A small multi-label image tagger, trained from scratch.
Training: 7600 steps, batches of 192.
Data: trained on telescope images of galaxies (Galaxy Zoo DECaLS), 16.5 epochs.
Rows from block 3, named by matrix and row number. Each number is 50 + 10 x the weight over the matrix's rms, rounded and kept within 0 to 99. All counts start at 0.
# fc2: MLP down (model.blocks.3.mlp.fc2.weight, 192x1152), inputs 1060-1112
fc2.36:51 43 43 55 51 55 46 49 53 33 54 60 48 45 52 50 58 57 65 57 46 52 58 37 46 46 48 47 36 45 54 63 53 39 42 46 53 61 46 49 49 43 50 51 50 47 44 47 53 57 48 54 53
fc2.37:44 41 42 47 50 50 49 38 49 36 56 54 49 53 46 51 51 50 43 63 52 48 52 47 46 49 52 48 41 52 65 44 49 32 49 52 57 49 49 46 53 48 43 48 52 55 51 49 47 45 53 49 38
fc2.38:51 67 40 53 46 44 48 34 49 56 40 70 68 56 26 50 53 24 39 56 44 42 55 56 56 41 45 55 39 12 58 53 48 30 42 45 54 64 49 37 57 37 51 44 50 54 48 42 40 68 46 62 51
fc2.39:47 39 54 45 58 42 45 49 44 40 62 60 53 50 44 37 36 48 49 45 57 57 65 36 47 56 40 43 43 61 41 40 56 71 52 54 51 64 44 51 25 58 48 53 44 44 48 50 43 37 48 29 40
fc2.40:52 50 47 54 48 57 51 62 48 47 51 48 49 49 46 53 45 48 59 43 52 48 56 42 52 50 46 49 36 36 49 53 44 41 51 52 50 48 48 48 47 49 54 48 48 51 52 50 55 56 49 56 55
fc2.41:52 45 64 43 58 62 47 40 60 47 51 51 66 59 72 49 45 61 52 52 48 58 65 38 38 59 53 52 55 55 61 50 59 29 21 52 70 53 59 50 52 66 53 53 60 40 46 46 51 47 47 54 57
fc2.42:53 48 48 48 64 46 51 60 49 50 44 50 38 51 44 56 43 48 53 56 54 50 39 57 17 51 53 49 46 50 56 35 38 42 50 54 37 63 50 53 46 45 48 49 44 40 44 45 42 57 47 41 44
fc2.43:59 44 73 48 50 56 51 46 46 52 45 58 52 46 37 49 29 47 52 48 53 81 63 40 68 70 53 52 63 64 59 58 47 63 71 58 42 58 44 59 34 75 48 55 55 54 71 45 46 42 45 18 65
fc2.44:52 49 63 47 45 51 49 52 49 49 46 61 52 46 45 48 52 49 61 54 49 55 65 43 55 50 50 49 48 49 61 53 52 47 58 51 50 55 57 53 45 55 48 52 53 51 50 54 58 57 51 52 53
fc2.45:50 42 56 57 42 54 45 30 48 37 52 52 44 54 45 46 50 32 44 54 43 58 47 28 58 57 49 52 44 35 49 65 49 59 64 46 63 49 51 48 48 57 49 52 53 43 52 49 48 46 46 39 42
fc2.46:65 36 65 61 54 68 50 61 53 40 57 39 49 51 57 55 56 55 67 48 45 46 32 37 44 48 46 56 58 62 27 69 50 48 60 62 53 31 50 46 58 61 53 51 55 44 53 50 61 40 53 39 82
fc2.47:48 48 51 54 42 53 59 49 45 68 55 49 40 50 44 56 63 43 52 50 59 44 61 52 48 42 52 40 65 58 72 37 39 61 58 47 44 36 57 48 50 44 48 50 56 48 42 51 56 45 49 57 46
fc2.48:34 47 24 50 47 34 55 54 48 56 52 66 42 44 33 47 46 47 53 37 60 35 46 64 81 41 40 41 60 33 39 29 49 61 69 50 37 69 46 45 41 35 42 43 46 52 40 51 35 40 44 34 41
fc2.49:49 52 53 41 50 37 45 57 53 45 49 49 65 53 71 51 59 67 63 41 54 48 47 64 32 51 57 53 46 39 52 47 58 33 37 49 58 57 46 52 47 46 44 50 50 50 44 54 40 68 50 53 49
fc2.50:69 39 59 45 50 49 52 63 54 60 46 49 55 48 40 59 50 56 55 47 52 49 32 52 37 51 56 51 68 36 60 75 45 42 53 53 60 48 49 50 54 54 49 50 46 42 63 52 54 61 52 66 65
fc2.51:50 65 55 49 48 32 50 45 47 65 41 54 53 52 39 48 39 41 28 45 47 56 42 61 66 53 53 49 47 47 45 54 40 56 59 48 41 54 47 53 54 55 54 49 42 46 52 49 49 55 45 42 52
fc2.52:42 63 38 50 46 22 51 39 50 63 56 58 60 48 48 48 44 57 30 46 44 52 39 67 67 43 54 52 55 39 48 55 46 81 45 49 47 49 53 47 56 37 47 52 36 66 55 48 56 49 45 56 52
fc2.53:33 53 30 52 54 60 50 63 57 49 38 37 38 58 71 54 64 47 63 63 39 30 36 45 61 30 51 53 40 53 51 47 53 42 66 38 45 26 60 48 59 26 52 47 61 42 23 59 57 54 62 51 27
fc2.54:53 31 59 51 38 40 48 46 46 57 47 51 44 48 32 48 44 37 32 41 57 60 50 46 91 58 48 50 81 30 44 58 39 58 82 60 51 54 46 49 35 62 36 50 53 53 54 53 44 49 43 35 44
fc2.55:65 48 56 52 38 50 41 40 57 35 41 58 61 44 54 45 57 37 50 55 45 51 67 35 51 51 41 57 56 21 47 77 54 20 46 58 65 57 51 49 41 61 50 52 46 61 53 49 55 57 50 66 66
fc2.56:48 43 52 51 47 55 48 39 45 60 59 48 50 46 38 50 46 49 41 46 61 98 49 45 51 77 59 45 26 65 58 45 47 72 32 59 44 51 42 60 49 64 47 61 56 52 66 50 40 54 45 41 43
fc2.57:60 58 62 54 46 52 36 42 64 52 60 41 57 52 60 47 54 39 49 54 51 04 52 63 59 26 21 43 59 30 45 35 50 29 65 48 68 31 53 24 59 50 57 29 58 55 50 56 55 42 55 77 73
fc2.58:47 52 50 52 48 52 51 42 48 41 53 44 53 49 26 47 39 22 54 53 50 59 53 49 46 54 47 55 29 37 41 43 49 54 45 49 46 48 46 39 44 53 39 51 41 54 43 48 50 46 51 48 39
fc2.59:43 44 46 43 43 39 47 51 47 59 36 51 49 47 55 45 57 54 44 34 49 56 48 57 43 52 52 47 81 30 54 11 56 41 44 49 54 44 51 55 50 53 46 52 47 56 54 43 46 60 48 54 51
fc2.60:50 53 42 50 48 47 48 36 45 33 50 63 50 42 51 49 44 52 57 59 46 54 50 39 63 53 47 45 47 61 47 58 53 66 67 48 51 63 49 55 42 48 49 52 53 47 54 52 42 28 47 39 47
fc2.61:43 42 53 42 47 48 49 46 45 53 58 55 63 51 54 55 57 56 47 49 64 92 61 45 52 63 62 55 28 76 63 47 45 64 48 51 47 70 51 63 46 56 52 58 45 37 46 42 32 73 45 53 30
fc2.62:57 60 60 48 52 68 50 50 53 51 68 50 49 47 62 50 53 70 42 49 57 58 35 49 46 54 51 57 58 84 49 55 54 78 47 49 45 53 46 57 38 56 56 57 54 35 57 52 47 70 49 46 38
fc2.63:52 34 58 48 56 68 57 48 50 39 66 55 42 45 46 51 49 60 50 44 58 74 52 46 38 65 52 55 49 76 40 39 53 60 48 48 55 54 49 53 46 64 41 58 51 50 58 47 60 43 48 30 42
fc2.64:58 43 42 54 58 62 52 54 46 44 61 52 42 50 52 49 47 56 61 58 53 21 41 48 23 40 38 45 39 39 49 35 54 27 48 52 63 57 56 52 33 40 59 46 47 42 42 51 48 30 56 58 41
fc2.65:44 60 43 50 47 38 41 33 35 52 46 48 61 54 60 49 48 54 50 60 47 45 54 44 38 54 52 43 27 29 64 25 55 38 16 52 51 57 49 50 55 41 63 48 53 55 51 48 32 47 49 67 35
fc2.66:47 47 53 55 52 46 52 56 49 58 67 41 53 57 46 50 58 48 35 47 44 39 41 68 42 36 43 51 65 62 39 66 52 52 30 55 42 38 45 37 36 45 47 46 54 45 50 55 55 61 52 43 64
fc2.67:38 56 41 51 48 38 50 51 44 63 57 39 48 55 39 42 52 47 44 43 51 45 41 64 72 41 47 47 63 36 53 60 47 67 47 51 48 40 39 39 53 34 47 42 60 62 51 49 35 54 47 56 47
fc2.68:56 54 50 52 45 49 51 41 53 62 46 48 56 50 63 50 62 57 33 54 35 47 38 64 61 49 50 52 74 51 49 51 58 43 52 51 57 24 55 51 54 50 50 50 47 55 55 53 50 40 57 56 57
fc2.69:49 42 51 58 49 59 53 48 48 55 62 46 52 51 42 56 23 39 50 45 49 61 60 50 49 57 47 55 50 59 51 38 43 46 40 49 48 38 45 46 48 48 42 50 46 57 48 49 35 52 52 24 37
fc2.70:53 34 54 49 55 46 45 50 47 39 41 48 55 54 39 58 48 42 54 50 46 55 61 40 23 60 58 42 41 28 84 55 53 19 41 58 63 45 49 54 60 54 56 47 41 44 59 47 45 35 56 58 47
fc2.71:30 44 52 52 46 33 50 64 49 45 54 42 57 54 53 50 48 54 74 45 46 50 51 48 61 46 46 54 39 61 41 30 58 47 57 49 51 43 45 53 56 45 44 49 57 50 35 56 45 27 53 34 31
fc2.72:49 37 49 48 50 52 50 54 51 47 51 43 47 50 42 50 50 39 34 53 50 50 45 53 58 52 47 53 66 45 46 57 46 38 61 51 55 43 49 46 47 52 45 48 50 52 52 55 44 47 53 44 47
fc2.73:72 54 52 55 46 76 49 43 53 58 50 40 62 45 57 46 63 54 48 55 51 21 41 56 55 40 48 50 71 49 39 55 50 61 51 46 59 33 61 49 45 47 61 50 43 61 54 51 60 52 54 63 53
fc2.74:58 57 42 46 55 54 51 64 57 56 36 47 38 53 54 57 61 51 51 54 40 32 55 64 48 42 56 55 35 39 48 56 59 12 54 37 57 48 59 51 65 46 56 45 56 39 39 47 52 48 55 74 33
fc2.75:39 48 44 52 57 59 48 56 54 32 57 16 60 54 59 50 61 47 65 50 46 29 32 41 32 37 50 53 39 52 38 43 52 49 44 48 54 26 55 41 56 40 49 49 56 44 38 58 64 51 57 59 47
fc2.76:53 54 47 52 52 57 49 57 50 45 69 40 49 46 54 48 53 33 55 62 40 24 43 49 39 33 40 58 39 00 51 55 58 28 54 43 55 49 60 38 56 34 42 47 47 31 33 49 54 63 55 63 52
fc2.77:46 52 46 51 54 32 51 55 45 61 56 56 55 44 61 54 42 70 45 42 60 44 41 53 52 53 48 42 58 57 46 52 49 60 51 59 53 62 48 54 40 52 60 48 46 58 56 51 40 56 50 55 54
fc2.78:57 40 49 55 58 47 51 61 50 54 45 42 43 47 69 53 59 55 55 46 47 22 27 58 48 38 49 48 51 53 44 33 50 41 52 52 51 45 51 51 45 41 51 49 48 49 43 53 54 42 51 53 54
fc2.79:51 46 60 51 47 66 53 31 49 36 60 45 55 43 66 48 40 60 46 57 46 62 52 32 61 60 53 56 44 86 56 56 58 81 54 57 53 53 48 57 50 56 51 60 59 51 54 50 47 60 50 48 51
fc2.80:60 69 54 52 61 64 55 51 59 69 57 44 62 55 76 63 46 62 52 48 36 50 44 55 28 53 59 46 48 81 47 51 40 55 18 44 57 33 55 50 74 53 63 51 54 50 63 48 55 35 60 56 64
fc2.81:53 54 62 46 49 53 51 38 54 54 53 37 58 53 54 46 47 54 39 56 38 45 49 53 34 47 53 52 60 72 63 63 42 42 54 55 56 33 53 47 65 48 47 50 53 49 49 49 63 50 53 57 51
fc2.82:57 58 53 51 46 58 48 41 60 51 58 40 58 52 73 43 46 49 50 61 40 04 36 50 42 31 47 51 61 37 44 53 49 51 59 43 60 36 52 38 54 43 55 48 57 56 45 54 59 39 58 64 56
fc2.83:41 47 49 51 49 40 53 43 46 62 55 39 45 45 49 49 22 51 39 41 54 57 47 62 52 53 51 50 66 78 40 25 45 88 49 45 46 43 41 52 53 54 50 51 35 65 71 50 54 56 50 39 52
fc2.84:50 50 51 48 51 40 54 56 45 72 36 51 60 52 43 49 43 54 53 42 45 44 48 52 41 50 49 47 43 49 36 46 50 49 32 54 52 50 45 52 62 49 55 45 50 46 50 53 27 56 50 42 50
fc2.85:60 51 57 54 54 55 52 52 50 50 40 48 64 56 56 48 50 60 60 42 44 31 53 45 39 36 50 52 73 55 39 49 59 53 48 52 51 43 54 49 52 51 54 47 49 48 49 52 53 52 54 57 69
fc2.86:59 38 53 51 51 59 44 61 49 48 37 58 46 48 35 47 56 30 63 47 54 65 56 37 45 50 45 49 49 09 57 32 50 30 44 54 43 62 48 36 40 54 40 48 52 62 52 48 63 80 45 53 74
fc2.87:56 52 62 57 57 68 50 60 58 40 34 58 33 46 49 59 54 39 56 68 50 61 40 41 64 56 60 52 48 59 54 73 53 65 67 39 46 49 57 57 57 66 58 58 55 33 58 50 59 61 59 57 52
fc2.88:43 61 53 50 42 32 53 36 42 53 54 52 45 43 37 43 46 47 61 54 50 63 51 43 44 62 47 41 43 50 39 35 41 42 54 54 42 55 48 55 35 54 56 52 31 63 67 47 53 47 50 38 41
fc2.89:62 38 81 46 43 51 51 56 52 66 41 47 46 60 51 58 75 42 50 49 54 70 57 49 35 60 57 47 63 46 63 62 35 40 50 58 66 43 53 55 69 64 46 55 52 40 63 49 42 76 48 68 43
fc2.90:49 56 45 50 48 49 52 33 41 53 44 55 52 44 19 37 42 35 29 53 50 49 68 47 58 49 50 47 45 47 67 65 41 66 46 47 39 52 51 46 48 40 53 48 46 59 53 43 59 55 41 31 24
fc2.91:45 67 41 40 38 50 48 43 48 51 40 67 56 49 31 41 36 51 42 41 48 69 71 61 43 60 49 53 39 31 57 68 44 50 31 46 42 66 47 51 60 46 48 52 43 61 60 43 48 83 44 57 35
fc2.92:51 52 45 53 58 56 55 46 58 47 65 45 58 53 80 56 54 64 44 65 44 27 49 51 14 39 57 52 35 90 47 39 47 50 21 51 53 42 56 53 76 41 61 52 48 36 39 51 63 44 60 72 57
fc2.93:48 44 40 52 41 68 44 37 47 34 49 40 47 51 40 49 53 38 43 62 51 51 70 24 39 54 48 52 21 42 60 60 57 48 26 50 50 54 47 49 47 54 55 51 51 50 59 50 52 63 55 54 39
fc2.94:32 40 45 46 56 32 50 44 44 38 55 49 48 56 55 49 42 57 51 47 57 61 43 42 51 61 49 50 36 50 60 36 48 22 62 55 56 56 46 54 51 57 52 49 56 51 48 51 44 34 48 46 44
fc2.95:50 56 51 50 50 43 50 33 51 45 56 44 53 49 51 49 45 51 38 60 45 39 59 41 61 52 51 48 29 59 58 53 46 62 60 52 52 44 53 51 45 50 56 49 49 56 54 54 52 35 53 51 49
fc2.96:54 42 56 42 57 45 52 50 50 56 48 60 47 47 56 53 64 59 46 49 53 56 45 51 53 58 65 43 59 60 55 07 45 43 55 47 48 62 54 57 45 58 54 56 41 55 57 50 52 64 44 43 46
fc2.97:36 45 41 51 49 45 49 36 53 40 62 52 54 50 50 45 42 54 46 53 50 51 41 56 70 51 46 49 43 67 38 59 51 59 62 53 57 56 47 53 49 50 48 48 56 47 48 53 47 29 51 41 37
fc2.98:54 43 48 51 49 55 48 52 55 38 57 33 51 54 55 46 52 50 45 55 52 34 44 38 39 40 45 47 45 52 49 79 51 40 47 53 50 48 48 43 49 46 45 47 53 38 33 55 66 59 49 56 57
fc2.99:50 52 62 48 50 41 51 45 52 55 64 52 69 49 58 48 48 65 45 49 48 56 44 54 56 55 48 53 44 75 35 35 51 57 53 51 56 48 49 57 39 54 53 52 42 56 61 56 55 40 52 38 49
fc2.100:56 51 54 44 61 51 47 66 48 43 52 38 56 58 48 55 60 56 58 42 44 48 55 67 01 45 58 51 54 61 49 52 50 30 33 50 48 43 50 51 52 44 52 52 42 40 49 50 65 72 53 50 36
fc2.101:71 49 64 48 53 64 53 67 52 45 50 56 64 55 48 56 55 58 57 46 57 58 56 40 13 56 53 48 46 59 61 47 49 48 36 54 59 56 51 51 52 60 54 53 42 36 59 53 51 63 49 63 53
fc2.102:46 47 42 48 48 47 46 35 49 45 49 52 46 46 51 48 23 56 45 47 45 58 45 52 53 54 48 54 51 63 39 51 57 71 45 46 42 62 45 58 48 50 53 54 43 50 55 47 45 41 49 26 47
fc2.103:50 59 55 45 47 51 48 40 54 51 46 49 58 53 49 46 46 43 52 54 42 61 60 54 50 55 49 59 54 71 41 72 64 46 50 51 51 59 50 52 50 53 46 54 43 51 57 49 52 45 54 45 40
fc2.104:44 57 45 49 50 51 49 46 48 43 61 55 45 51 59 50 48 58 52 52 51 49 45 50 65 52 45 47 61 62 34 47 53 71 58 51 52 57 46 53 30 51 48 52 56 48 57 54 42 40 47 34 29
fc2.105:49 68 37 60 73 50 51 76 68 50 47 41 48 62 68 57 59 48 69 66 34 00 50 64 19 00 38 41 52 41 60 57 59 03 44 44 55 35 67 26 73 20 54 31 60 42 20 61 61 45 67 86 61
fc2.106:66 33 57 51 45 53 53 33 62 44 60 53 51 48 55 48 45 54 41 38 49 45 34 48 64 47 45 51 59 44 38 55 53 64 75 48 52 49 48 52 37 53 48 51 50 49 48 57 62 51 54 51 44
fc2.107:49 48 47 51 45 38 43 22 46 41 51 61 68 48 41 44 46 37 48 55 48 72 53 31 96 58 47 50 59 40 68 66 47 74 43 54 53 60 36 47 47 60 43 55 56 67 60 46 46 51 42 31 60
fc2.108:60 53 48 51 59 49 51 65 49 55 50 52 52 48 60 51 51 58 55 56 47 51 59 58 46 45 46 44 62 52 58 53 51 43 46 48 47 53 49 53 43 49 59 52 52 48 52 50 46 35 51 54 67
fc2.109:47 39 54 53 57 41 53 47 48 61 41 59 53 61 47 49 53 44 53 34 47 39 38 60 34 45 58 43 70 46 61 50 44 40 50 52 52 48 53 47 60 47 51 43 52 48 45 49 47 45 51 48 43
fc2.110:42 42 47 48 47 42 50 64 49 62 38 35 50 52 45 57 53 59 54 40 52 59 55 59 25 54 55 45 36 36 57 21 46 19 46 43 48 41 50 43 53 51 36 44 41 55 51 53 41 75 51 69 39
fc2.111:57 51 62 53 49 48 53 48 52 54 41 62 64 49 53 50 50 54 54 46 56 50 53 49 67 48 44 50 61 51 44 38 57 48 37 56 44 57 49 49 45 58 56 49 50 56 58 50 54 55 51 55 86
fc2.112:54 24 55 35 41 42 50 27 45 49 55 79 77 46 22 33 49 30 29 30 57 69 46 49 57 53 42 58 65 57 33 51 51 86 56 45 62 74 43 49 42 58 43 55 36 57 65 50 51 66 46 38 51
fc2.113:59 48 59 52 47 54 50 52 56 40 48 58 49 52 60 58 53 55 54 55 45 52 49 39 38 48 49 56 43 45 46 63 60 42 42 50 50 54 56 49 50 55 49 52 51 45 45 50 59 56 52 52 54
fc2.114:48 51 52 44 40 35 58 39 43 63 66 50 47 44 44 46 50 34 27 40 50 61 28 57 97 57 51 56 60 52 38 60 47 77 72 42 50 55 38 49 61 55 40 53 47 67 62 43 15 75 46 40 36
fc2.115:40 41 52 53 53 64 50 58 51 36 39 43 37 52 34 57 59 33 59 46 49 73 48 50 24 64 53 58 50 80 49 49 45 33 37 58 51 39 46 56 56 58 48 55 52 42 53 52 58 41 52 57 38
fc2.116:47 54 54 46 42 47 54 38 50 60 56 57 40 49 33 47 46 33 33 46 60 64 58 46 60 57 55 47 45 58 42 43 42 77 66 46 42 60 51 51 44 55 46 55 38 55 53 45 44 54 44 26 36
fc2.117:63 53 58 51 51 43 52 71 54 63 51 37 51 50 53 56 52 56 54 45 46 48 55 60 32 48 51 52 52 27 50 55 53 43 39 52 46 43 49 47 52 51 51 50 41 52 54 52 52 64 52 53 60
fc2.118:51 52 49 49 46 44 51 46 46 51 49 56 59 53 45 50 55 38 37 50 51 53 60 52 69 50 49 51 54 50 65 56 43 34 66 48 61 45 51 40 56 51 44 44 49 53 52 49 55 46 48 52 56
fc2.119:47 56 60 53 50 43 51 45 50 55 57 57 52 50 70 57 63 63 54 52 57 63 51 37 46 53 58 52 49 62 58 32 44 48 42 57 51 57 52 49 66 60 57 53 50 42 54 50 54 71 45 72 70
fc2.120:59 57 53 50 53 41 44 54 54 41 54 49 61 50 53 55 51 51 49 53 61 54 48 51 56 53 49 50 57 22 75 45 49 48 41 50 56 53 51 45 47 57 54 49 56 58 59 48 48 68 51 67 73
fc2.121:55 61 60 44 53 64 49 43 53 30 75 54 45 48 52 52 37 61 58 56 54 56 48 41 50 59 53 56 71 68 58 84 53 81 64 54 46 57 44 54 35 52 49 56 57 50 67 51 66 30 48 30 51
fc2.122:41 44 46 52 54 50 58 57 45 49 62 34 43 52 43 57 58 47 52 39 58 80 39 48 23 60 78 53 58 60 46 35 44 69 30 59 41 40 39 57 47 45 40 58 50 41 46 47 54 43 43 33 63
fc2.123:50 56 46 48 55 33 53 51 48 60 40 66 44 47 43 45 49 46 42 46 57 38 54 55 49 51 50 46 36 37 50 41 42 39 57 46 38 62 54 54 45 47 63 45 38 54 39 50 54 50 50 48 34
fc2.124:27 39 39 52 49 26 52 61 56 53 46 59 40 45 51 51 37 55 57 45 51 35 59 77 68 43 39 48 38 18 47 32 60 30 60 41 39 57 45 49 54 40 53 39 47 62 36 52 21 45 53 56 51
fc2.125:40 59 37 51 52 33 51 51 49 53 54 52 34 49 60 50 55 57 44 54 51 40 50 49 55 46 51 43 48 49 59 31 49 41 46 50 40 51 52 50 49 43 56 48 52 58 47 49 49 33 49 50 49
fc2.126:44 37 60 51 50 77 52 52 47 36 51 61 39 53 39 50 50 48 48 52 59 78 56 36 60 64 50 55 53 55 54 70 44 57 57 48 43 57 49 47 41 71 45 60 61 47 53 47 55 39 41 27 63
fc2.127:60 41 54 50 49 54 47 43 54 49 48 50 51 48 56 48 54 48 35 53 54 53 49 49 41 52 49 52 47 51 41 63 47 52 52 51 61 49 54 50 53 58 46 49 54 48 48 52 50 53 51 64 58
fc2.128:73 48 73 47 53 66 55 63 56 54 44 45 60 55 50 49 49 44 47 49 43 35 56 51 45 47 48 53 60 65 36 77 43 32 65 53 66 33 58 48 57 65 55 44 47 37 53 48 60 54 51 52 60
fc2.129:41 37 40 54 52 55 48 59 47 35 46 47 49 49 57 50 48 57 62 38 52 35 39 43 48 46 46 52 57 48 36 41 62 43 48 50 51 48 45 47 48 49 53 48 54 50 44 50 44 41 50 48 57
fc2.130:53 51 59 47 41 53 44 64 45 50 42 38 48 62 65 42 49 54 69 55 46 40 70 33 71 41 48 50 61 34 83 73 39 50 54 59 56 43 48 39 60 48 49 48 68 55 55 51 50 56 47 78 68
fc2.131:53 45 57 48 39 48 51 31 47 59 45 66 64 49 34 52 38 43 41 36 41 74 48 49 57 60 47 56 46 53 34 43 44 95 49 50 55 55 47 53 44 58 50 53 46 60 68 46 40 52 48 22 44
fc2.132:38 67 46 53 45 31 56 61 38 66 39 60 49 51 52 56 54 74 62 49 59 51 71 53 60 50 51 46 42 64 72 11 46 54 48 56 40 54 48 60 46 43 60 49 58 51 40 53 29 24 47 33 47
fc2.133:43 51 41 46 51 49 54 47 47 49 50 48 31 42 30 41 51 51 41 55 42 54 60 44 53 52 49 48 20 31 50 44 52 38 62 35 29 59 44 46 39 42 40 50 37 53 38 45 45 49 47 35 31
fc2.134:49 41 57 51 49 55 53 54 52 35 52 41 53 43 37 53 54 48 49 58 50 50 52 46 51 56 55 53 47 61 40 53 48 56 57 50 57 43 49 54 55 53 48 51 47 52 52 54 58 38 52 54 55
fc2.135:54 59 49 46 49 57 51 57 49 49 54 47 55 56 53 59 71 55 52 48 53 41 44 59 26 45 60 48 63 70 60 53 46 53 38 51 54 43 54 48 63 46 52 49 56 43 53 54 66 59 53 68 53
fc2.136:44 47 46 46 42 43 56 33 39 50 46 78 42 36 15 39 36 47 40 39 47 84 46 52 70 79 49 53 54 36 26 41 43 78 59 41 47 62 41 58 38 69 40 55 41 79 81 43 29 35 38 11 39
fc2.137:55 49 58 52 46 59 51 57 49 52 49 48 44 54 61 56 59 55 49 62 50 40 61 46 49 47 45 50 42 42 61 51 53 43 54 46 56 44 55 47 60 52 52 48 52 47 56 53 51 59 54 70 53
fc2.138:54 49 45 56 56 39 53 63 47 70 47 46 46 47 38 47 37 47 39 34 58 38 31 69 68 41 48 49 73 45 43 34 55 74 57 47 42 46 48 50 46 45 45 45 46 54 45 54 59 51 50 39 54
fc2.139:77 71 75 52 35 54 45 36 56 54 39 56 69 52 56 42 64 43 44 59 49 57 58 40 40 50 45 46 64 39 46 64 41 53 44 63 54 55 63 50 59 63 65 52 40 53 71 47 74 85 42 69 66
fc2.140:58 67 46 50 47 43 52 38 45 61 56 43 62 47 36 48 43 36 27 54 46 82 45 59 55 72 62 56 43 47 60 56 46 78 35 50 42 46 47 55 55 49 54 52 43 64 66 39 45 65 47 60 37
fc2.141:42 45 39 54 48 61 58 56 56 51 44 18 52 63 60 50 78 47 47 39 41 31 36 48 46 39 51 55 69 70 33 53 52 55 46 45 44 12 57 51 42 38 50 47 54 43 35 50 73 47 56 51 45
fc2.142:52 51 48 53 59 45 52 51 57 54 49 46 59 52 85 54 59 81 50 47 56 39 51 57 30 50 52 48 45 71 48 36 51 52 44 50 49 38 57 56 59 52 60 50 50 42 43 57 63 57 56 77 64
fc2.143:48 49 48 45 42 37 45 50 40 54 42 65 40 45 38 44 53 49 38 52 54 68 71 62 61 64 49 54 49 28 66 48 48 60 46 58 32 57 46 64 63 54 59 54 46 70 63 44 42 67 41 46 43
fc2.144:44 62 47 50 47 51 45 37 49 48 50 56 44 52 64 44 44 54 38 45 52 62 57 46 24 56 53 51 51 68 48 53 51 59 30 55 49 66 46 56 54 56 51 55 54 51 49 41 51 57 40 50 53
fc2.145:48 60 62 41 39 48 47 44 43 55 42 61 48 40 32 40 46 46 35 42 56 71 59 47 63 60 47 55 68 72 60 67 32 68 60 58 46 61 41 53 50 54 46 53 44 58 68 43 55 63 36 40 43
fc2.146:50 56 42 45 60 53 50 73 54 55 41 43 42 50 50 52 52 52 54 40 47 34 54 61 35 34 55 47 50 29 37 52 48 33 45 43 51 47 51 43 54 39 43 46 54 36 21 51 63 66 49 55 49
fc2.147:44 42 44 43 51 46 48 35 49 50 57 48 53 55 56 37 55 58 30 49 51 50 34 58 53 46 52 54 64 58 50 56 50 61 43 53 59 48 46 52 46 48 46 51 55 52 47 44 28 63 45 50 49
fc2.148:46 55 42 49 42 47 49 45 45 52 57 43 57 50 55 41 49 46 47 61 36 44 53 50 58 46 51 50 51 60 47 35 47 62 49 54 50 37 49 50 52 46 52 50 53 50 49 54 50 37 50 46 53
fc2.149:51 50 53 52 49 57 50 34 48 50 54 51 57 52 48 52 64 59 57 43 55 59 38 50 56 53 54 50 60 44 49 45 54 68 56 49 57 46 56 52 48 56 52 54 57 50 56 55 46 53 49 68 53
fc2.150:48 37 47 59 39 54 43 46 41 35 43 63 52 56 43 45 49 35 53 52 49 60 52 43 72 54 40 50 42 16 47 45 65 39 46 52 47 62 48 50 54 54 47 50 53 55 50 45 37 46 47 51 56
fc2.151:61 57 54 55 62 53 50 66 58 51 54 66 63 38 65 52 37 67 67 54 65 54 58 45 62 53 48 51 53 50 34 67 59 79 41 53 47 68 55 56 45 58 52 52 63 54 52 52 35 47 46 46 80
fc2.152:37 67 29 51 53 49 54 57 46 63 42 34 43 52 34 53 44 44 51 54 51 43 53 49 47 47 53 53 46 27 70 42 47 36 36 44 40 35 46 43 49 31 54 41 54 65 44 48 44 46 52 48 50
fc2.153:43 50 44 52 39 43 48 40 50 44 67 51 46 47 61 48 52 54 33 55 56 50 56 60 90 46 47 48 48 53 63 52 46 65 75 51 48 43 46 48 49 46 44 51 56 59 43 52 56 50 46 47 47
fc2.154:50 31 50 62 58 50 49 56 53 52 55 28 28 49 44 57 42 50 55 57 42 47 39 49 30 55 49 47 24 46 43 32 53 31 42 47 47 36 55 51 58 50 50 46 48 47 50 57 47 37 59 48 50
fc2.155:55 47 54 45 49 48 49 45 55 52 40 61 56 54 47 53 62 55 55 51 43 57 45 55 79 52 53 54 52 43 60 49 52 71 61 39 62 54 52 54 65 51 57 53 50 60 60 47 49 46 51 46 57
fc2.156:27 58 34 51 37 33 46 32 51 56 49 46 31 43 58 49 48 46 31 58 53 52 48 46 85 52 46 45 37 43 50 47 50 67 53 42 39 48 49 56 43 42 51 50 61 52 36 50 45 37 47 47 27
fc2.157:45 54 41 51 47 48 51 52 50 57 51 51 42 48 51 54 57 48 38 51 50 47 61 53 77 46 51 50 59 56 55 55 49 52 67 50 48 39 53 49 43 44 47 49 52 49 48 54 53 45 51 55 38
fc2.158:54 59 63 64 45 61 51 45 47 44 38 46 32 48 38 46 53 27 52 70 51 47 31 37 65 51 51 45 52 26 55 61 45 52 62 54 44 43 60 46 54 49 56 48 47 44 53 42 55 56 50 65 62
fc2.159:56 79 39 51 62 62 50 67 41 61 47 49 47 52 64 56 29 58 64 48 46 35 53 57 26 45 52 45 43 71 65 53 54 28 46 52 45 52 52 46 55 38 59 47 53 53 42 44 52 42 59 67 45
fc2.160:44 43 46 52 59 53 47 47 43 33 56 63 52 44 49 47 52 54 68 46 60 56 46 40 43 51 49 46 34 46 39 46 59 66 39 44 42 72 47 51 42 51 51 52 49 45 50 50 41 62 45 52 53